A small encoder-decoder audio transcriber, trained from scratch.
Data: trained on short read English sentences (LibriTTS-R), 26041 training examples, 149.4 epochs.
Rows from block 3 of the text decoder, named by matrix and row number. Rows with one number belong to one attention dimension. Each number is 50 + 12 x the weight over its row's rms, rounded and kept within 0 to 99. All counts start at 0. After the name is the row's rms in percent of the matrix's.
# v: attention query, key and value (stacked) (decoder.blocks.3.attn.qkv.weight, 384x128, the v third), inputs 0-127
# proj: attention output (decoder.blocks.3.attn.proj.weight, 128x128, transposed), outputs 0-127
v.29 055:50 50 46 50 99 50 50 51 50 72 46 88 42 50 49 50 50 39 48 13 50 34 83 50 54 45 53 84 55 50 55 50 11 45 68 37 50 50 50 30 50 27 50 50 50 46 50 42 29 50 50 50 49 72 74 51 48 49 41 50 51 52 50 47 48 50 50 50 50 50 49 50 39 52 50 50 52 48 52 64 47 73 51 46 47 50 57 52 50 51 50 47 27 47 51 52 50 50 49 50 50 49 45 58 50 37 50 55 51 50 14 81 52 50 53 65 50 50 51 50 51 48 45 41 54 49 25 50
v.30 044:50 50 56 49 50 74 88 54 54 52 47 50 45 49 52 47 50 63 34 48 52 47 51 64 49 50 50 52 50 69 47 28 21 43 58 50 56 51 51 52 51 51 40 48 64 45 50 27 56 48 50 48 52 52 49 50 50 52 49 50 53 50 86 46 45 29 51 99 50 48 50 47 49 33 43 48 50 46 49 50 60 50 51 43 50 53 50 50 43 50 68 51 50 29 52 51 50 50 47 46 51 49 49 13 22 53 49 51 63 51 50 51 41 50 44 00 60 22 50 49 48 53 50 50 53 40 80 55
v.31 085:35 46 42 75 53 51 55 50 50 46 45 64 50 50 41 51 50 58 46 50 64 47 51 49 69 59 53 50 49 46 49 56 52 44 50 34 50 48 49 45 59 50 50 69 49 49 51 56 62 46 50 62 45 50 51 61 25 58 52 44 71 07 52 50 50 00 51 50 50 46 60 50 48 14 50 49 37 75 48 30 33 97 50 50 35 50 50 49 51 50 51 43 49 50 50 38 52 50 50 50 28 54 60 17 50 50 56 50 67 57 50 50 58 50 58 42 49 47 49 54 50 50 47 51 54 29 79 51
v.32 115:50 50 65 50 51 20 51 51 57 50 48 51 65 49 63 48 50 57 48 59 03 50 46 50 48 50 50 31 49 50 49 61 23 23 50 30 50 32 47 54 31 54 50 50 50 50 54 62 50 06 50 49 65 66 50 50 55 53 27 50 50 50 50 50 50 50 57 55 44 67 50 59 36 65 40 54 58 17 50 85 50 47 50 50 50 60 50 64 58 50 08 59 65 39 64 50 50 64 46 49 62 63 50 51 51 59 32 44 36 50 50 63 35 54 48 60 48 50 50 50 55 38 46 40 50 50 53 50
v.33 102:52 50 50 50 37 50 19 63 51 68 48 61 50 73 48 50 50 35 48 62 56 79 49 51 50 55 51 49 50 50 66 61 22 50 63 58 50 36 12 52 50 67 27 65 50 50 50 51 48 49 50 50 40 62 49 54 63 51 85 47 53 52 50 51 62 16 30 50 50 25 41 47 50 50 50 42 50 57 50 49 49 50 50 35 25 40 49 49 47 53 51 59 49 57 62 55 55 55 47 51 58 50 49 50 65 15 50 50 52 45 54 39 50 50 40 15 51 50 50 50 51 69 36 50 35 12 50 50
v.34 068:28 49 51 43 52 62 50 53 51 84 44 87 48 62 33 62 50 51 50 44 50 83 50 69 49 40 42 54 51 50 50 45 54 32 59 48 42 47 51 38 53 50 49 50 47 49 50 40 50 52 52 36 49 77 50 50 50 81 46 50 50 37 51 49 44 50 54 50 50 50 45 51 19 50 50 49 65 50 49 41 48 89 51 50 41 50 50 66 51 50 58 62 25 49 50 49 43 48 49 52 48 50 50 50 54 50 01 84 49 50 49 50 50 50 54 77 51 49 50 50 51 49 50 64 56 56 15 61
v.35 105:50 81 49 50 56 50 34 64 52 46 67 50 50 56 50 49 68 56 50 29 16 52 39 50 50 53 67 50 32 65 45 50 80 49 53 50 33 66 35 44 49 46 19 48 50 64 62 54 46 51 50 50 33 50 51 72 60 53 51 50 50 45 71 49 77 48 50 50 50 23 42 50 51 45 44 50 50 50 59 50 51 54 35 51 50 50 50 51 51 50 26 54 69 50 49 44 43 99 25 50 42 51 50 52 54 50 50 50 48 50 51 14 50 50 75 43 52 43 45 42 51 37 43 50 50 59 58 50
v.36 108:50 32 32 50 40 51 50 32 64 50 45 44 50 45 50 52 50 50 41 50 51 15 50 53 57 62 30 54 81 48 50 57 74 50 50 64 51 47 50 45 50 52 50 82 50 50 50 50 73 49 50 54 40 50 66 50 42 32 50 50 55 50 50 50 21 50 51 50 46 69 50 48 14 50 52 55 26 56 15 40 42 50 32 50 44 50 50 49 57 50 76 49 33 48 83 34 69 46 54 56 49 50 49 50 44 50 54 50 56 59 62 51 51 44 53 48 37 72 50 58 50 63 50 55 45 06 50 46
v.37 111:53 38 50 52 52 50 59 50 47 73 79 56 50 50 95 50 45 58 50 47 60 37 50 55 27 50 75 48 43 50 50 60 49 56 56 25 50 69 63 47 81 49 52 57 50 58 50 51 54 48 50 52 41 46 46 52 50 49 50 40 19 57 62 48 50 26 50 39 57 45 60 46 51 50 50 50 55 53 51 48 38 51 50 75 50 42 41 50 50 50 60 47 70 44 74 34 71 50 51 45 27 33 48 95 52 50 51 51 52 51 28 50 50 50 31 39 50 50 50 58 73 43 50 50 48 14 50 50
v.38 102:51 50 60 41 19 49 67 51 49 56 37 50 51 49 48 50 49 43 60 70 49 75 50 50 57 44 48 50 50 50 56 93 39 26 50 46 50 42 35 50 67 50 52 50 49 00 50 57 47 47 50 50 51 50 47 50 50 60 50 53 51 47 51 65 59 51 57 60 50 58 50 60 78 49 50 68 50 54 48 34 50 50 45 27 59 50 45 44 47 50 24 50 65 52 37 45 50 50 50 54 49 57 50 50 50 50 25 55 48 30 51 48 50 50 29 53 53 53 72 17 02 43 50 50 54 48 50 52
v.39 081:52 50 50 47 46 50 62 45 59 53 51 09 50 49 50 72 47 40 50 50 51 54 48 76 35 32 87 44 51 50 50 44 52 49 50 36 50 55 50 70 50 48 50 52 43 50 48 59 41 64 50 50 35 50 44 50 49 49 51 18 59 49 50 52 49 42 50 53 50 53 50 50 69 65 50 52 50 64 47 57 48 50 51 46 49 40 40 20 50 50 59 50 63 40 50 50 31 50 62 50 50 50 72 53 37 73 27 68 54 49 53 50 50 50 42 46 63 48 50 50 00 50 99 63 36 50 50 50
v.40 091:51 69 00 50 46 48 38 50 87 40 50 55 50 50 50 50 67 50 50 50 50 50 50 48 57 64 50 50 49 50 85 50 40 50 39 57 50 50 50 51 49 50 50 50 50 49 50 45 50 50 50 53 50 58 47 50 55 51 45 54 25 76 59 50 60 50 24 50 23 50 50 29 50 39 50 47 49 63 50 50 52 38 50 62 50 50 54 51 36 50 50 50 49 64 50 74 51 52 43 50 19 43 50 25 46 31 58 14 50 45 46 26 80 50 51 49 58 55 61 50 50 50 32 44 56 49 49 50
v.41 109:67 57 66 50 50 50 54 57 37 55 63 50 41 47 43 50 37 49 50 16 49 34 50 50 51 50 50 50 22 50 37 52 50 50 67 41 32 76 50 20 50 50 45 50 50 66 49 52 48 13 50 62 57 47 50 50 83 50 51 78 49 96 72 50 52 50 38 50 50 30 50 50 56 50 50 50 50 51 50 50 51 52 50 52 61 51 45 55 37 50 50 67 51 33 51 54 50 55 50 50 49 46 49 76 50 50 54 43 61 50 50 50 50 64 42 21 50 33 50 50 92 43 43 49 32 59 40 50
v.42 037:41 50 54 50 99 50 68 50 59 56 49 50 51 50 79 48 57 49 53 51 53 44 50 50 50 40 68 40 48 51 49 33 50 49 43 49 51 46 54 21 52 52 61 52 50 69 49 50 58 38 50 00 45 48 49 41 49 89 52 50 55 52 50 55 25 49 50 50 50 51 52 50 49 19 50 50 49 50 48 50 49 50 51 50 50 53 51 46 53 50 48 51 50 41 49 51 50 37 51 50 50 43 83 50 50 49 50 67 51 50 37 52 32 51 50 41 63 49 50 52 50 52 49 52 51 50 72 50
v.43 101:50 50 50 84 58 50 50 28 48 95 49 61 50 50 50 50 50 50 50 49 50 60 50 50 58 50 33 57 50 35 50 61 50 50 42 42 49 50 50 46 50 50 50 50 35 50 72 31 49 50 61 52 96 63 51 50 54 50 50 64 50 39 58 33 50 50 48 49 46 51 17 50 50 50 50 48 50 50 18 50 47 60 44 50 49 70 50 51 50 53 50 56 50 53 48 50 50 50 49 50 61 46 56 50 27 50 52 54 47 53 50 37 50 00 41 52 50 74 50 51 50 50 42 13 53 75 52 50
v.44 122:50 38 58 49 64 46 58 71 72 47 40 57 58 50 15 48 28 50 28 73 50 49 50 65 72 50 62 50 63 55 50 67 29 13 50 23 57 49 50 50 22 59 50 72 50 73 50 46 50 50 50 54 56 50 49 57 29 54 53 32 59 40 50 50 45 40 55 52 52 50 50 47 41 50 44 48 34 50 38 73 50 71 59 37 50 50 48 63 49 49 50 50 50 57 76 50 54 50 50 35 53 53 50 42 52 86 71 40 50 50 47 58 20 53 50 51 48 41 43 29 55 29 52 50 47 50 63 50
v.45 127:56 49 31 50 38 46 71 50 50 50 55 64 50 50 43 59 51 50 50 50 58 50 68 80 50 64 88 50 49 50 50 67 08 49 50 37 50 72 63 50 54 50 51 50 50 47 48 29 51 33 50 73 49 47 44 50 49 75 53 50 44 46 50 60 68 64 49 50 48 50 50 43 64 39 50 79 45 73 50 60 52 46 50 50 50 07 50 48 61 66 52 50 59 43 48 34 50 50 66 54 29 50 42 49 51 50 37 49 44 37 43 46 50 50 49 50 52 26 50 48 50 12 50 51 57 80 52 50
v.46 111:46 19 40 50 50 44 60 50 50 42 19 74 50 47 99 33 44 58 50 64 44 50 50 46 50 50 24 50 50 49 42 52 60 50 43 56 52 50 75 49 29 52 45 47 63 50 59 57 53 49 50 34 54 50 53 50 60 50 46 59 50 26 50 33 48 51 93 62 50 58 50 51 50 50 50 52 53 18 48 39 49 66 47 30 71 54 52 61 50 41 51 67 48 50 50 47 59 50 36 47 61 57 50 53 33 46 54 30 50 49 50 50 50 50 52 56 50 82 48 27 65 50 50 46 58 39 50 49
v.47 085:79 69 50 50 49 25 50 50 51 19 14 48 50 50 76 49 69 50 56 52 50 48 50 50 42 51 50 50 43 49 51 51 50 75 44 42 50 56 51 62 61 60 51 45 60 47 31 58 50 54 50 60 16 50 50 50 50 15 52 50 29 49 27 38 50 43 57 58 51 50 60 52 60 50 31 99 46 35 51 59 56 46 44 45 62 50 50 50 50 55 28 51 63 60 38 39 30 50 48 48 53 50 50 49 52 50 85 49 49 49 48 51 50 46 47 50 59 33 53 42 41 45 50 47 49 52 68 50
v.48 096:58 28 41 50 49 50 73 50 46 26 47 50 50 51 47 50 87 50 49 46 30 70 42 50 26 50 50 66 45 72 47 50 62 50 50 43 60 56 50 50 84 50 48 50 70 50 63 53 49 50 53 50 50 29 76 52 40 48 50 09 77 31 50 49 50 45 50 45 50 50 74 50 61 42 62 50 76 36 71 50 48 49 50 50 50 43 50 49 64 50 14 50 63 50 50 50 16 26 55 50 50 50 49 50 50 50 46 67 50 50 51 48 53 45 48 52 49 50 50 58 30 35 50 50 60 61 54 50
v.49 086:48 50 28 50 43 43 50 60 85 50 45 50 50 52 50 50 50 49 53 71 50 53 54 49 79 73 49 49 52 44 66 30 43 11 39 84 50 22 50 52 43 50 64 35 35 46 50 50 50 52 48 50 47 78 38 50 51 55 47 54 33 50 50 76 56 61 60 62 48 62 50 49 50 50 50 53 48 78 50 51 61 50 52 50 50 50 73 23 39 50 49 47 35 83 40 50 50 51 47 50 50 50 68 28 14 50 53 50 50 46 28 64 50 50 50 49 50 50 50 45 50 64 50 50 32 50 51 50
v.50 072:42 27 51 50 59 50 52 50 31 56 50 55 66 00 69 51 50 93 51 51 49 50 50 52 50 50 50 50 48 46 51 50 75 49 44 72 56 49 52 48 50 18 56 50 49 90 50 49 50 47 58 49 50 42 49 50 50 59 00 50 50 53 50 63 48 63 50 51 52 60 55 47 39 50 50 85 53 50 50 37 49 47 50 51 53 51 52 50 50 50 50 42 51 46 71 46 56 39 62 50 49 68 51 72 54 50 54 23 58 33 54 50 50 50 50 50 47 50 48 43 50 49 49 50 61 48 50 56
v.51 097:50 00 50 38 51 51 51 62 50 50 33 79 49 50 50 50 54 67 50 50 08 51 50 61 50 43 36 74 52 16 51 49 50 48 45 53 50 50 49 47 69 50 50 50 50 59 50 47 49 51 60 50 50 72 77 50 49 49 50 66 48 67 36 50 50 69 71 82 48 51 63 52 44 50 50 52 50 42 50 50 52 55 51 52 50 60 57 57 50 47 25 49 41 44 50 50 71 82 31 50 50 49 50 37 50 43 59 50 23 50 50 50 50 50 72 49 50 47 50 48 64 50 45 50 50 41 54 50
v.52 099:52 50 50 50 70 50 56 51 50 50 48 38 50 50 83 50 59 50 50 49 60 44 50 62 45 42 67 53 57 37 50 50 51 65 50 46 49 61 54 49 61 52 71 50 67 64 29 50 50 62 21 51 41 51 51 50 50 45 46 50 40 50 49 50 32 48 50 87 56 31 73 50 46 49 39 50 48 22 51 64 39 52 50 50 58 19 36 54 48 39 53 50 67 50 51 50 50 50 54 26 54 21 86 26 50 56 61 50 50 50 23 66 50 50 50 38 53 48 50 70 50 18 70 37 47 45 76 50
v.53 076:50 29 79 69 51 50 50 50 50 55 44 49 50 50 51 49 50 49 50 52 52 54 52 42 49 50 28 52 45 50 39 35 50 47 44 28 50 51 51 42 52 50 16 43 50 46 50 53 98 50 50 52 18 47 74 31 47 58 49 50 68 40 50 70 50 83 77 51 50 50 49 52 50 50 50 50 51 50 55 87 70 46 49 37 71 50 50 45 32 50 50 49 60 21 49 44 52 72 62 44 50 51 50 59 50 49 50 51 50 42 62 47 50 53 56 17 49 44 54 35 50 56 58 50 41 32 64 50
v.54 066:77 50 44 59 51 50 49 50 51 49 51 50 50 50 37 50 48 51 43 58 49 50 50 51 51 72 61 50 50 50 32 65 49 31 50 08 40 55 15 63 39 69 50 53 50 71 50 51 49 30 49 47 31 51 79 51 50 50 54 50 52 47 29 49 50 60 48 51 35 44 43 47 51 51 50 54 48 50 74 75 69 45 53 50 30 51 56 52 53 58 46 50 68 17 47 50 50 53 51 47 48 50 50 53 93 53 09 49 58 72 33 50 50 57 44 50 38 28 50 53 56 60 51 50 41 50 44 40
v.55 076:41 50 49 50 50 49 60 50 99 47 50 48 77 33 51 51 50 55 50 52 53 34 48 51 50 50 90 50 50 50 82 50 67 50 50 55 50 51 51 55 38 51 46 50 48 99 67 49 53 71 50 55 32 59 22 43 51 50 50 50 51 48 50 53 50 44 50 62 51 63 49 50 19 48 50 53 47 56 48 50 50 48 50 50 51 52 50 51 62 50 50 50 50 48 50 49 49 50 50 50 67 53 57 59 35 50 50 38 50 48 50 50 50 50 51 33 49 50 50 30 66 49 50 50 34 50 51 50
proj.29 052:55 57 50 48 50 46 32 83 84 52 53 66 45 46 52 41 48 47 50 80 64 50 50 56 52 45 55 13 50 00 37 56 51 52 50 83 48 27 55 56 43 50 91 53 66 49 54 57 51 52 53 81 49 34 45 51 55 50 61 51 51 52 43 57 51 72 50 51 52 58 50 46 49 48 45 43 53 45 48 52 47 55 51 48 46 39 52 55 50 49 51 32 48 47 48 50 48 55 47 49 53 52 45 50 36 49 49 33 49 59 53 60 48 56 48 56 49 27 48 51 52 29 29 53 47 31 55 50
proj.30 046:50 52 58 49 18 65 47 48 52 50 51 50 49 50 52 52 56 50 51 50 50 51 49 54 48 48 36 51 17 32 41 49 50 42 45 92 51 56 50 51 67 50 57 56 49 48 51 48 53 50 48 72 52 52 51 50 49 51 53 49 32 53 46 49 53 70 50 57 48 49 54 56 51 43 50 48 45 48 52 34 94 48 51 56 56 50 46 57 44 56 52 48 51 33 50 76 64 49 38 46 59 26 37 44 50 50 19 36 50 59 98 52 43 37 50 63 46 00 56 66 42 50 50 47 53 44 50 50
proj.31 094:50 73 50 74 44 61 50 81 53 55 50 49 50 50 52 67 62 50 69 46 45 51 50 40 07 67 24 42 24 49 47 41 39 50 62 49 51 57 54 44 44 49 51 40 41 35 51 49 41 50 61 48 43 52 49 45 43 51 30 50 42 45 57 50 73 50 51 79 48 50 94 48 50 31 37 43 58 46 45 45 51 53 66 52 65 54 54 50 44 36 50 50 50 51 53 65 69 50 38 60 28 47 38 68 84 50 45 49 49 51 50 85 43 37 50 59 47 48 51 68 51 51 63 49 43 50 50 50
proj.32 117:43 31 52 49 39 50 56 32 52 70 56 39 50 70 21 50 10 48 23 58 56 49 62 50 75 42 50 62 37 50 50 52 75 27 51 62 43 50 50 67 50 26 43 51 62 49 41 57 54 40 34 50 51 61 46 47 51 50 55 52 75 49 54 47 36 47 54 34 17 50 33 52 61 73 50 50 41 50 46 50 50 47 50 60 36 65 50 62 29 48 34 50 26 52 60 43 57 34 48 43 97 64 50 50 50 49 36 50 46 58 57 42 62 56 54 50 52 36 60 55 54 50 50 50 40 53 51 50
proj.33 127:50 68 56 53 53 48 39 51 50 51 32 50 50 51 47 84 68 50 50 36 50 33 52 71 50 55 28 42 62 49 50 46 50 55 50 78 39 76 56 24 60 50 46 61 26 50 52 46 33 43 60 49 35 59 47 50 52 52 48 51 50 53 51 51 43 47 50 44 50 52 51 56 54 48 48 63 50 30 70 50 48 49 47 50 58 37 49 36 86 67 51 29 44 49 50 85 38 50 56 07 42 64 50 47 31 51 78 48 48 64 40 49 47 49 49 50 50 50 37 72 53 54 46 34 57 80 56 49
proj.34 070:50 49 47 59 45 47 42 45 73 50 51 64 50 37 51 63 65 54 50 54 60 48 72 51 50 42 46 38 41 00 23 50 59 45 52 65 50 44 55 21 53 51 50 40 76 51 62 74 48 41 50 46 53 43 40 51 50 52 43 49 30 43 50 62 39 58 31 47 50 52 56 52 51 54 47 51 51 23 59 50 36 48 51 49 50 52 50 53 49 50 51 33 61 20 29 73 68 46 61 51 53 68 44 47 45 61 35 49 45 74 21 50 69 50 49 57 49 43 51 42 54 63 29 54 58 46 59 48
proj.35 112:69 59 57 36 28 50 50 23 50 44 50 35 37 54 50 50 50 50 49 19 50 61 50 48 36 51 71 82 51 50 58 44 50 52 50 49 51 49 52 48 50 25 45 80 58 50 51 50 50 44 12 33 18 50 71 39 53 33 50 50 50 22 50 49 49 47 70 39 23 61 65 51 50 52 48 49 44 59 52 70 29 46 83 50 53 65 43 51 48 50 59 52 37 50 26 49 48 38 60 50 50 44 64 49 53 50 49 59 42 49 48 49 65 53 50 59 47 59 50 80 38 58 54 48 62 50 54 47
proj.36 108:26 50 43 76 51 50 51 68 52 44 50 41 85 55 50 51 51 38 62 50 42 51 21 45 50 66 39 43 60 51 50 50 36 50 50 50 50 50 50 54 20 50 52 39 30 50 58 50 53 51 72 51 50 64 50 60 30 82 47 65 36 52 48 49 25 50 41 64 81 40 86 48 49 48 50 50 58 50 50 41 50 83 37 47 59 31 55 49 52 50 49 50 50 51 50 50 49 50 51 59 50 65 49 58 61 42 77 47 47 43 50 50 39 20 40 51 63 72 50 49 50 50 52 51 21 51 35 55
proj.37 121:55 65 43 10 63 77 49 50 50 49 42 47 50 35 50 44 44 36 52 53 43 50 50 54 40 50 25 50 50 58 45 53 50 50 71 62 48 51 90 49 52 50 67 50 44 84 58 45 50 42 55 49 34 50 51 50 44 43 53 46 50 51 50 36 37 45 58 52 50 48 50 49 37 39 40 52 64 65 50 49 73 62 50 45 50 47 50 80 37 68 50 39 54 47 50 72 50 67 26 29 56 34 51 17 52 49 61 80 36 53 69 62 50 49 81 47 40 50 50 50 56 50 60 48 33 50 50 51
proj.38 123:43 35 50 53 56 50 51 19 39 65 54 67 50 48 60 50 45 50 30 50 31 42 50 50 52 29 48 50 58 62 55 51 49 50 39 50 44 66 48 54 57 64 28 33 49 50 43 58 35 47 49 38 58 50 51 50 54 49 19 42 77 48 65 66 60 75 83 50 38 45 50 53 53 64 24 79 50 49 50 54 49 50 48 52 49 48 75 50 54 37 42 57 50 50 50 51 50 28 51 34 45 50 39 56 52 60 49 57 50 73 49 28 69 49 48 51 42 26 51 58 97 72 51 49 50 59 50 49
proj.39 082:49 42 36 58 77 51 68 39 31 40 56 50 50 50 62 52 50 42 50 50 30 52 49 51 50 17 50 63 52 73 29 52 47 37 56 37 51 50 52 81 88 50 50 44 43 66 54 51 50 28 51 35 54 43 50 22 49 55 49 52 41 65 33 50 48 63 62 50 50 37 38 50 58 49 51 49 61 39 51 48 47 48 55 43 50 50 51 52 50 50 29 82 56 50 50 58 60 50 59 50 49 29 51 53 51 50 45 53 75 50 51 39 49 45 47 43 38 60 42 53 88 71 45 49 74 52 15 50
proj.40 104:56 50 57 40 49 49 50 59 50 52 05 50 50 38 50 48 68 51 75 50 50 51 50 76 34 82 55 49 72 50 50 49 45 50 18 58 50 50 56 49 50 62 61 50 46 50 50 33 50 86 55 36 39 33 48 52 48 51 32 47 50 46 50 28 51 50 50 49 49 47 52 63 50 50 39 48 18 44 47 49 35 50 56 54 61 48 54 52 51 76 51 47 49 52 51 49 27 50 51 04 50 50 77 34 59 50 51 20 50 51 48 50 50 50 50 50 68 50 49 53 56 52 30 51 50 62 53 52
proj.41 110:56 65 61 26 49 67 50 53 53 14 30 46 37 49 51 39 33 50 48 57 48 51 49 64 51 50 49 48 50 50 51 52 53 50 49 67 58 45 50 52 42 35 56 98 50 86 50 29 42 50 49 72 48 68 66 75 44 49 61 40 50 50 51 47 35 40 70 40 50 50 48 57 50 49 44 59 50 73 61 69 57 49 50 50 76 51 32 50 51 39 50 38 49 45 41 49 30 35 45 46 52 50 50 46 50 62 57 50 47 50 55 46 50 49 49 50 49 47 50 52 59 42 50 50 31 51 99 43
proj.42 035:50 50 28 50 44 51 44 46 50 49 52 65 50 37 50 47 50 53 58 42 99 50 59 62 45 49 52 45 37 49 54 50 50 51 50 67 54 50 51 82 55 42 99 63 55 50 44 49 58 50 52 52 53 50 47 50 49 47 60 55 46 50 50 47 51 46 43 59 49 44 50 53 47 55 42 56 48 41 72 36 51 00 49 46 49 51 48 50 07 50 52 47 50 47 50 54 60 62 49 53 54 38 52 50 41 55 49 62 59 51 80 52 51 50 65 48 30 49 49 41 46 55 49 51 50 24 49 42
proj.43 116:50 50 42 68 49 50 35 65 92 37 49 82 34 86 49 50 50 41 51 36 50 48 47 49 50 25 45 49 50 26 50 54 50 31 50 50 51 32 50 50 17 47 43 54 50 43 46 50 50 45 46 50 50 42 43 50 50 51 26 50 50 28 35 79 57 50 50 45 50 50 50 50 47 50 44 48 51 50 64 49 50 46 50 69 65 48 71 49 50 50 64 73 40 37 64 41 56 54 54 58 50 85 76 58 50 50 52 50 49 59 30 50 49 38 67 63 54 50 52 50 50 32 63 79 50 50 50 55
proj.44 141:27 50 71 83 50 50 52 49 51 57 51 30 55 50 33 82 50 49 44 53 72 52 51 33 50 56 33 52 17 50 49 50 66 50 81 63 41 56 43 23 50 18 57 44 58 50 44 61 41 42 48 58 57 52 50 18 50 50 52 52 49 50 66 69 48 38 52 58 49 66 50 51 50 50 50 25 50 48 27 50 59 50 53 50 52 54 49 51 43 34 40 49 42 50 79 49 50 43 45 55 50 50 27 50 50 48 21 50 64 50 57 74 38 61 42 57 50 28 50 69 60 50 57 44 50 50 50 50
proj.45 131:51 58 82 49 61 78 66 54 50 56 49 54 41 32 67 61 31 51 51 58 40 57 50 50 16 61 37 50 52 50 43 58 50 32 53 52 51 55 53 47 47 50 62 43 33 59 22 32 52 49 50 42 51 21 51 62 42 49 36 49 47 44 57 45 49 68 76 49 50 49 41 60 50 57 40 41 50 34 44 54 43 50 66 49 51 37 71 53 35 48 56 45 50 50 52 74 51 44 38 48 40 33 56 44 52 67 50 46 42 82 51 47 49 49 50 52 54 50 40 72 62 90 36 75 50 27 50 68
proj.46 125:43 50 50 50 23 51 45 49 52 73 50 46 63 51 50 34 48 50 33 50 56 43 45 50 68 50 50 61 41 54 74 47 59 49 50 34 46 67 43 29 43 50 48 50 59 38 51 54 51 50 45 46 51 56 50 45 77 19 50 58 71 50 59 74 20 29 43 51 50 50 75 31 26 51 50 52 50 52 49 49 53 45 50 55 50 56 49 53 50 50 52 45 51 52 49 51 50 49 49 51 65 71 55 33 50 31 42 53 29 50 58 55 51 53 53 84 21 46 99 47 44 50 56 54 23 53 44 42
proj.47 096:43 50 48 37 67 65 53 57 31 48 64 47 46 52 59 34 37 50 33 50 47 47 40 48 39 61 66 62 50 81 68 47 50 60 51 42 51 49 47 49 49 53 47 69 40 28 47 41 51 67 53 00 43 46 54 17 49 48 49 38 65 48 50 51 53 50 71 51 50 50 48 29 49 57 50 49 48 51 53 65 46 47 58 51 29 60 31 35 55 54 61 58 40 74 66 51 50 51 43 19 50 49 51 51 46 51 51 50 55 70 82 54 47 53 88 40 41 58 72 45 61 60 52 48 52 49 40 56
proj.48 109:79 50 50 51 49 50 48 40 40 51 65 58 35 51 62 49 51 50 44 40 00 50 48 35 50 45 53 77 37 66 51 36 50 37 49 37 40 39 50 57 50 61 46 44 53 50 51 67 51 45 51 33 50 43 51 35 50 46 52 60 61 50 62 50 53 44 48 50 45 67 50 47 60 57 50 49 51 51 45 44 48 50 71 50 07 67 54 51 50 37 50 95 50 62 50 50 55 36 42 59 49 46 22 59 62 64 46 73 50 36 54 66 74 48 45 30 49 57 56 49 45 80 64 39 49 46 50 50
proj.49 101:39 40 50 50 48 30 50 50 50 81 48 56 73 47 48 52 50 49 40 53 68 50 56 52 38 55 51 50 72 51 46 51 50 50 51 50 50 70 41 51 60 50 52 32 51 42 36 51 50 87 50 45 50 28 50 29 55 54 33 44 55 50 58 42 55 51 43 50 51 31 63 52 48 50 50 50 25 20 52 48 50 34 50 57 61 83 62 51 48 59 35 18 49 50 56 32 37 57 62 30 53 50 60 46 51 48 41 19 71 55 49 47 53 56 53 51 77 49 49 57 92 50 31 50 62 58 51 51
proj.50 077:50 60 40 37 39 45 56 43 50 72 38 25 57 12 49 56 32 50 63 49 49 43 41 44 47 46 52 52 35 50 57 50 50 49 44 37 50 47 52 57 41 51 50 48 89 49 51 52 68 48 41 53 50 41 52 56 39 39 53 54 58 54 50 48 49 50 50 61 53 14 49 52 38 71 48 52 52 82 35 67 64 50 50 50 52 55 57 95 13 52 38 52 50 48 49 52 52 39 63 59 65 50 48 73 62 49 50 59 38 32 71 53 47 51 46 52 51 49 49 34 33 46 71 58 29 43 50 49
proj.51 106:26 50 50 37 25 49 44 47 56 56 71 52 50 30 48 50 50 50 38 50 65 50 49 50 50 57 75 50 50 12 46 51 69 50 50 68 47 47 56 56 43 54 50 26 67 24 59 59 50 52 49 61 36 50 49 52 84 49 51 48 50 44 47 45 50 56 51 54 52 50 68 50 48 60 49 41 45 53 54 34 50 52 50 55 49 55 50 92 50 48 55 47 49 53 61 45 14 40 54 26 67 51 46 28 48 63 42 24 50 59 53 52 55 50 51 48 69 49 83 50 53 50 50 16 40 46 53 56
proj.52 121:38 65 36 47 65 72 47 50 43 52 57 33 44 42 54 12 50 41 52 50 80 63 51 50 50 56 50 49 23 49 49 50 65 51 85 49 50 49 55 50 53 50 82 59 45 45 56 50 54 52 57 50 44 50 48 38 59 47 43 46 31 52 27 45 49 46 51 68 54 50 40 42 46 41 51 50 72 50 60 41 75 47 53 51 31 52 29 53 47 41 66 59 50 76 55 52 59 69 34 50 49 27 66 20 45 54 42 44 66 50 82 50 33 50 71 49 52 47 54 48 55 54 50 41 53 28 35 50
proj.53 089:49 50 58 51 45 48 49 32 43 46 83 44 52 51 55 51 49 50 51 28 50 38 22 17 54 40 55 45 50 38 55 45 52 49 63 35 46 62 46 74 72 50 70 48 64 50 48 35 55 54 31 46 53 60 70 50 61 24 73 53 50 49 47 49 50 77 56 50 64 47 51 53 45 50 55 79 47 50 49 50 50 44 48 50 50 37 49 26 50 25 55 50 34 40 53 53 51 49 60 70 61 49 45 56 57 57 49 59 40 51 77 07 32 51 55 51 36 51 69 63 26 46 50 57 40 47 50 60
proj.54 075:52 59 43 21 56 49 60 51 42 48 53 38 51 49 48 59 05 41 46 51 52 50 50 51 51 52 41 50 61 35 32 51 52 11 50 59 47 57 68 55 50 33 53 51 50 50 50 22 50 26 60 49 51 50 50 51 51 49 52 49 51 51 53 30 59 52 57 51 50 66 54 81 49 52 52 26 50 47 49 47 14 90 61 49 45 49 53 47 50 22 48 53 34 81 53 49 45 41 61 49 55 53 52 50 57 65 60 50 39 59 50 41 50 51 50 45 50 87 35 56 43 46 49 50 55 45 60 51
proj.55 065:28 54 44 42 50 50 82 48 45 50 44 34 72 47 46 57 50 48 52 50 58 53 50 49 50 50 50 55 39 56 24 50 48 57 56 27 58 53 53 50 45 39 48 57 54 52 35 51 68 49 49 43 44 52 44 37 46 52 62 50 49 57 42 42 20 43 49 49 52 33 51 61 47 54 50 49 46 50 49 50 33 23 58 46 71 64 53 73 28 92 44 40 09 48 76 51 47 50 58 50 50 49 50 45 51 19 25 49 50 51 55 68 52 51 53 67 45 49 47 52 54 52 67 52 54 88 30 50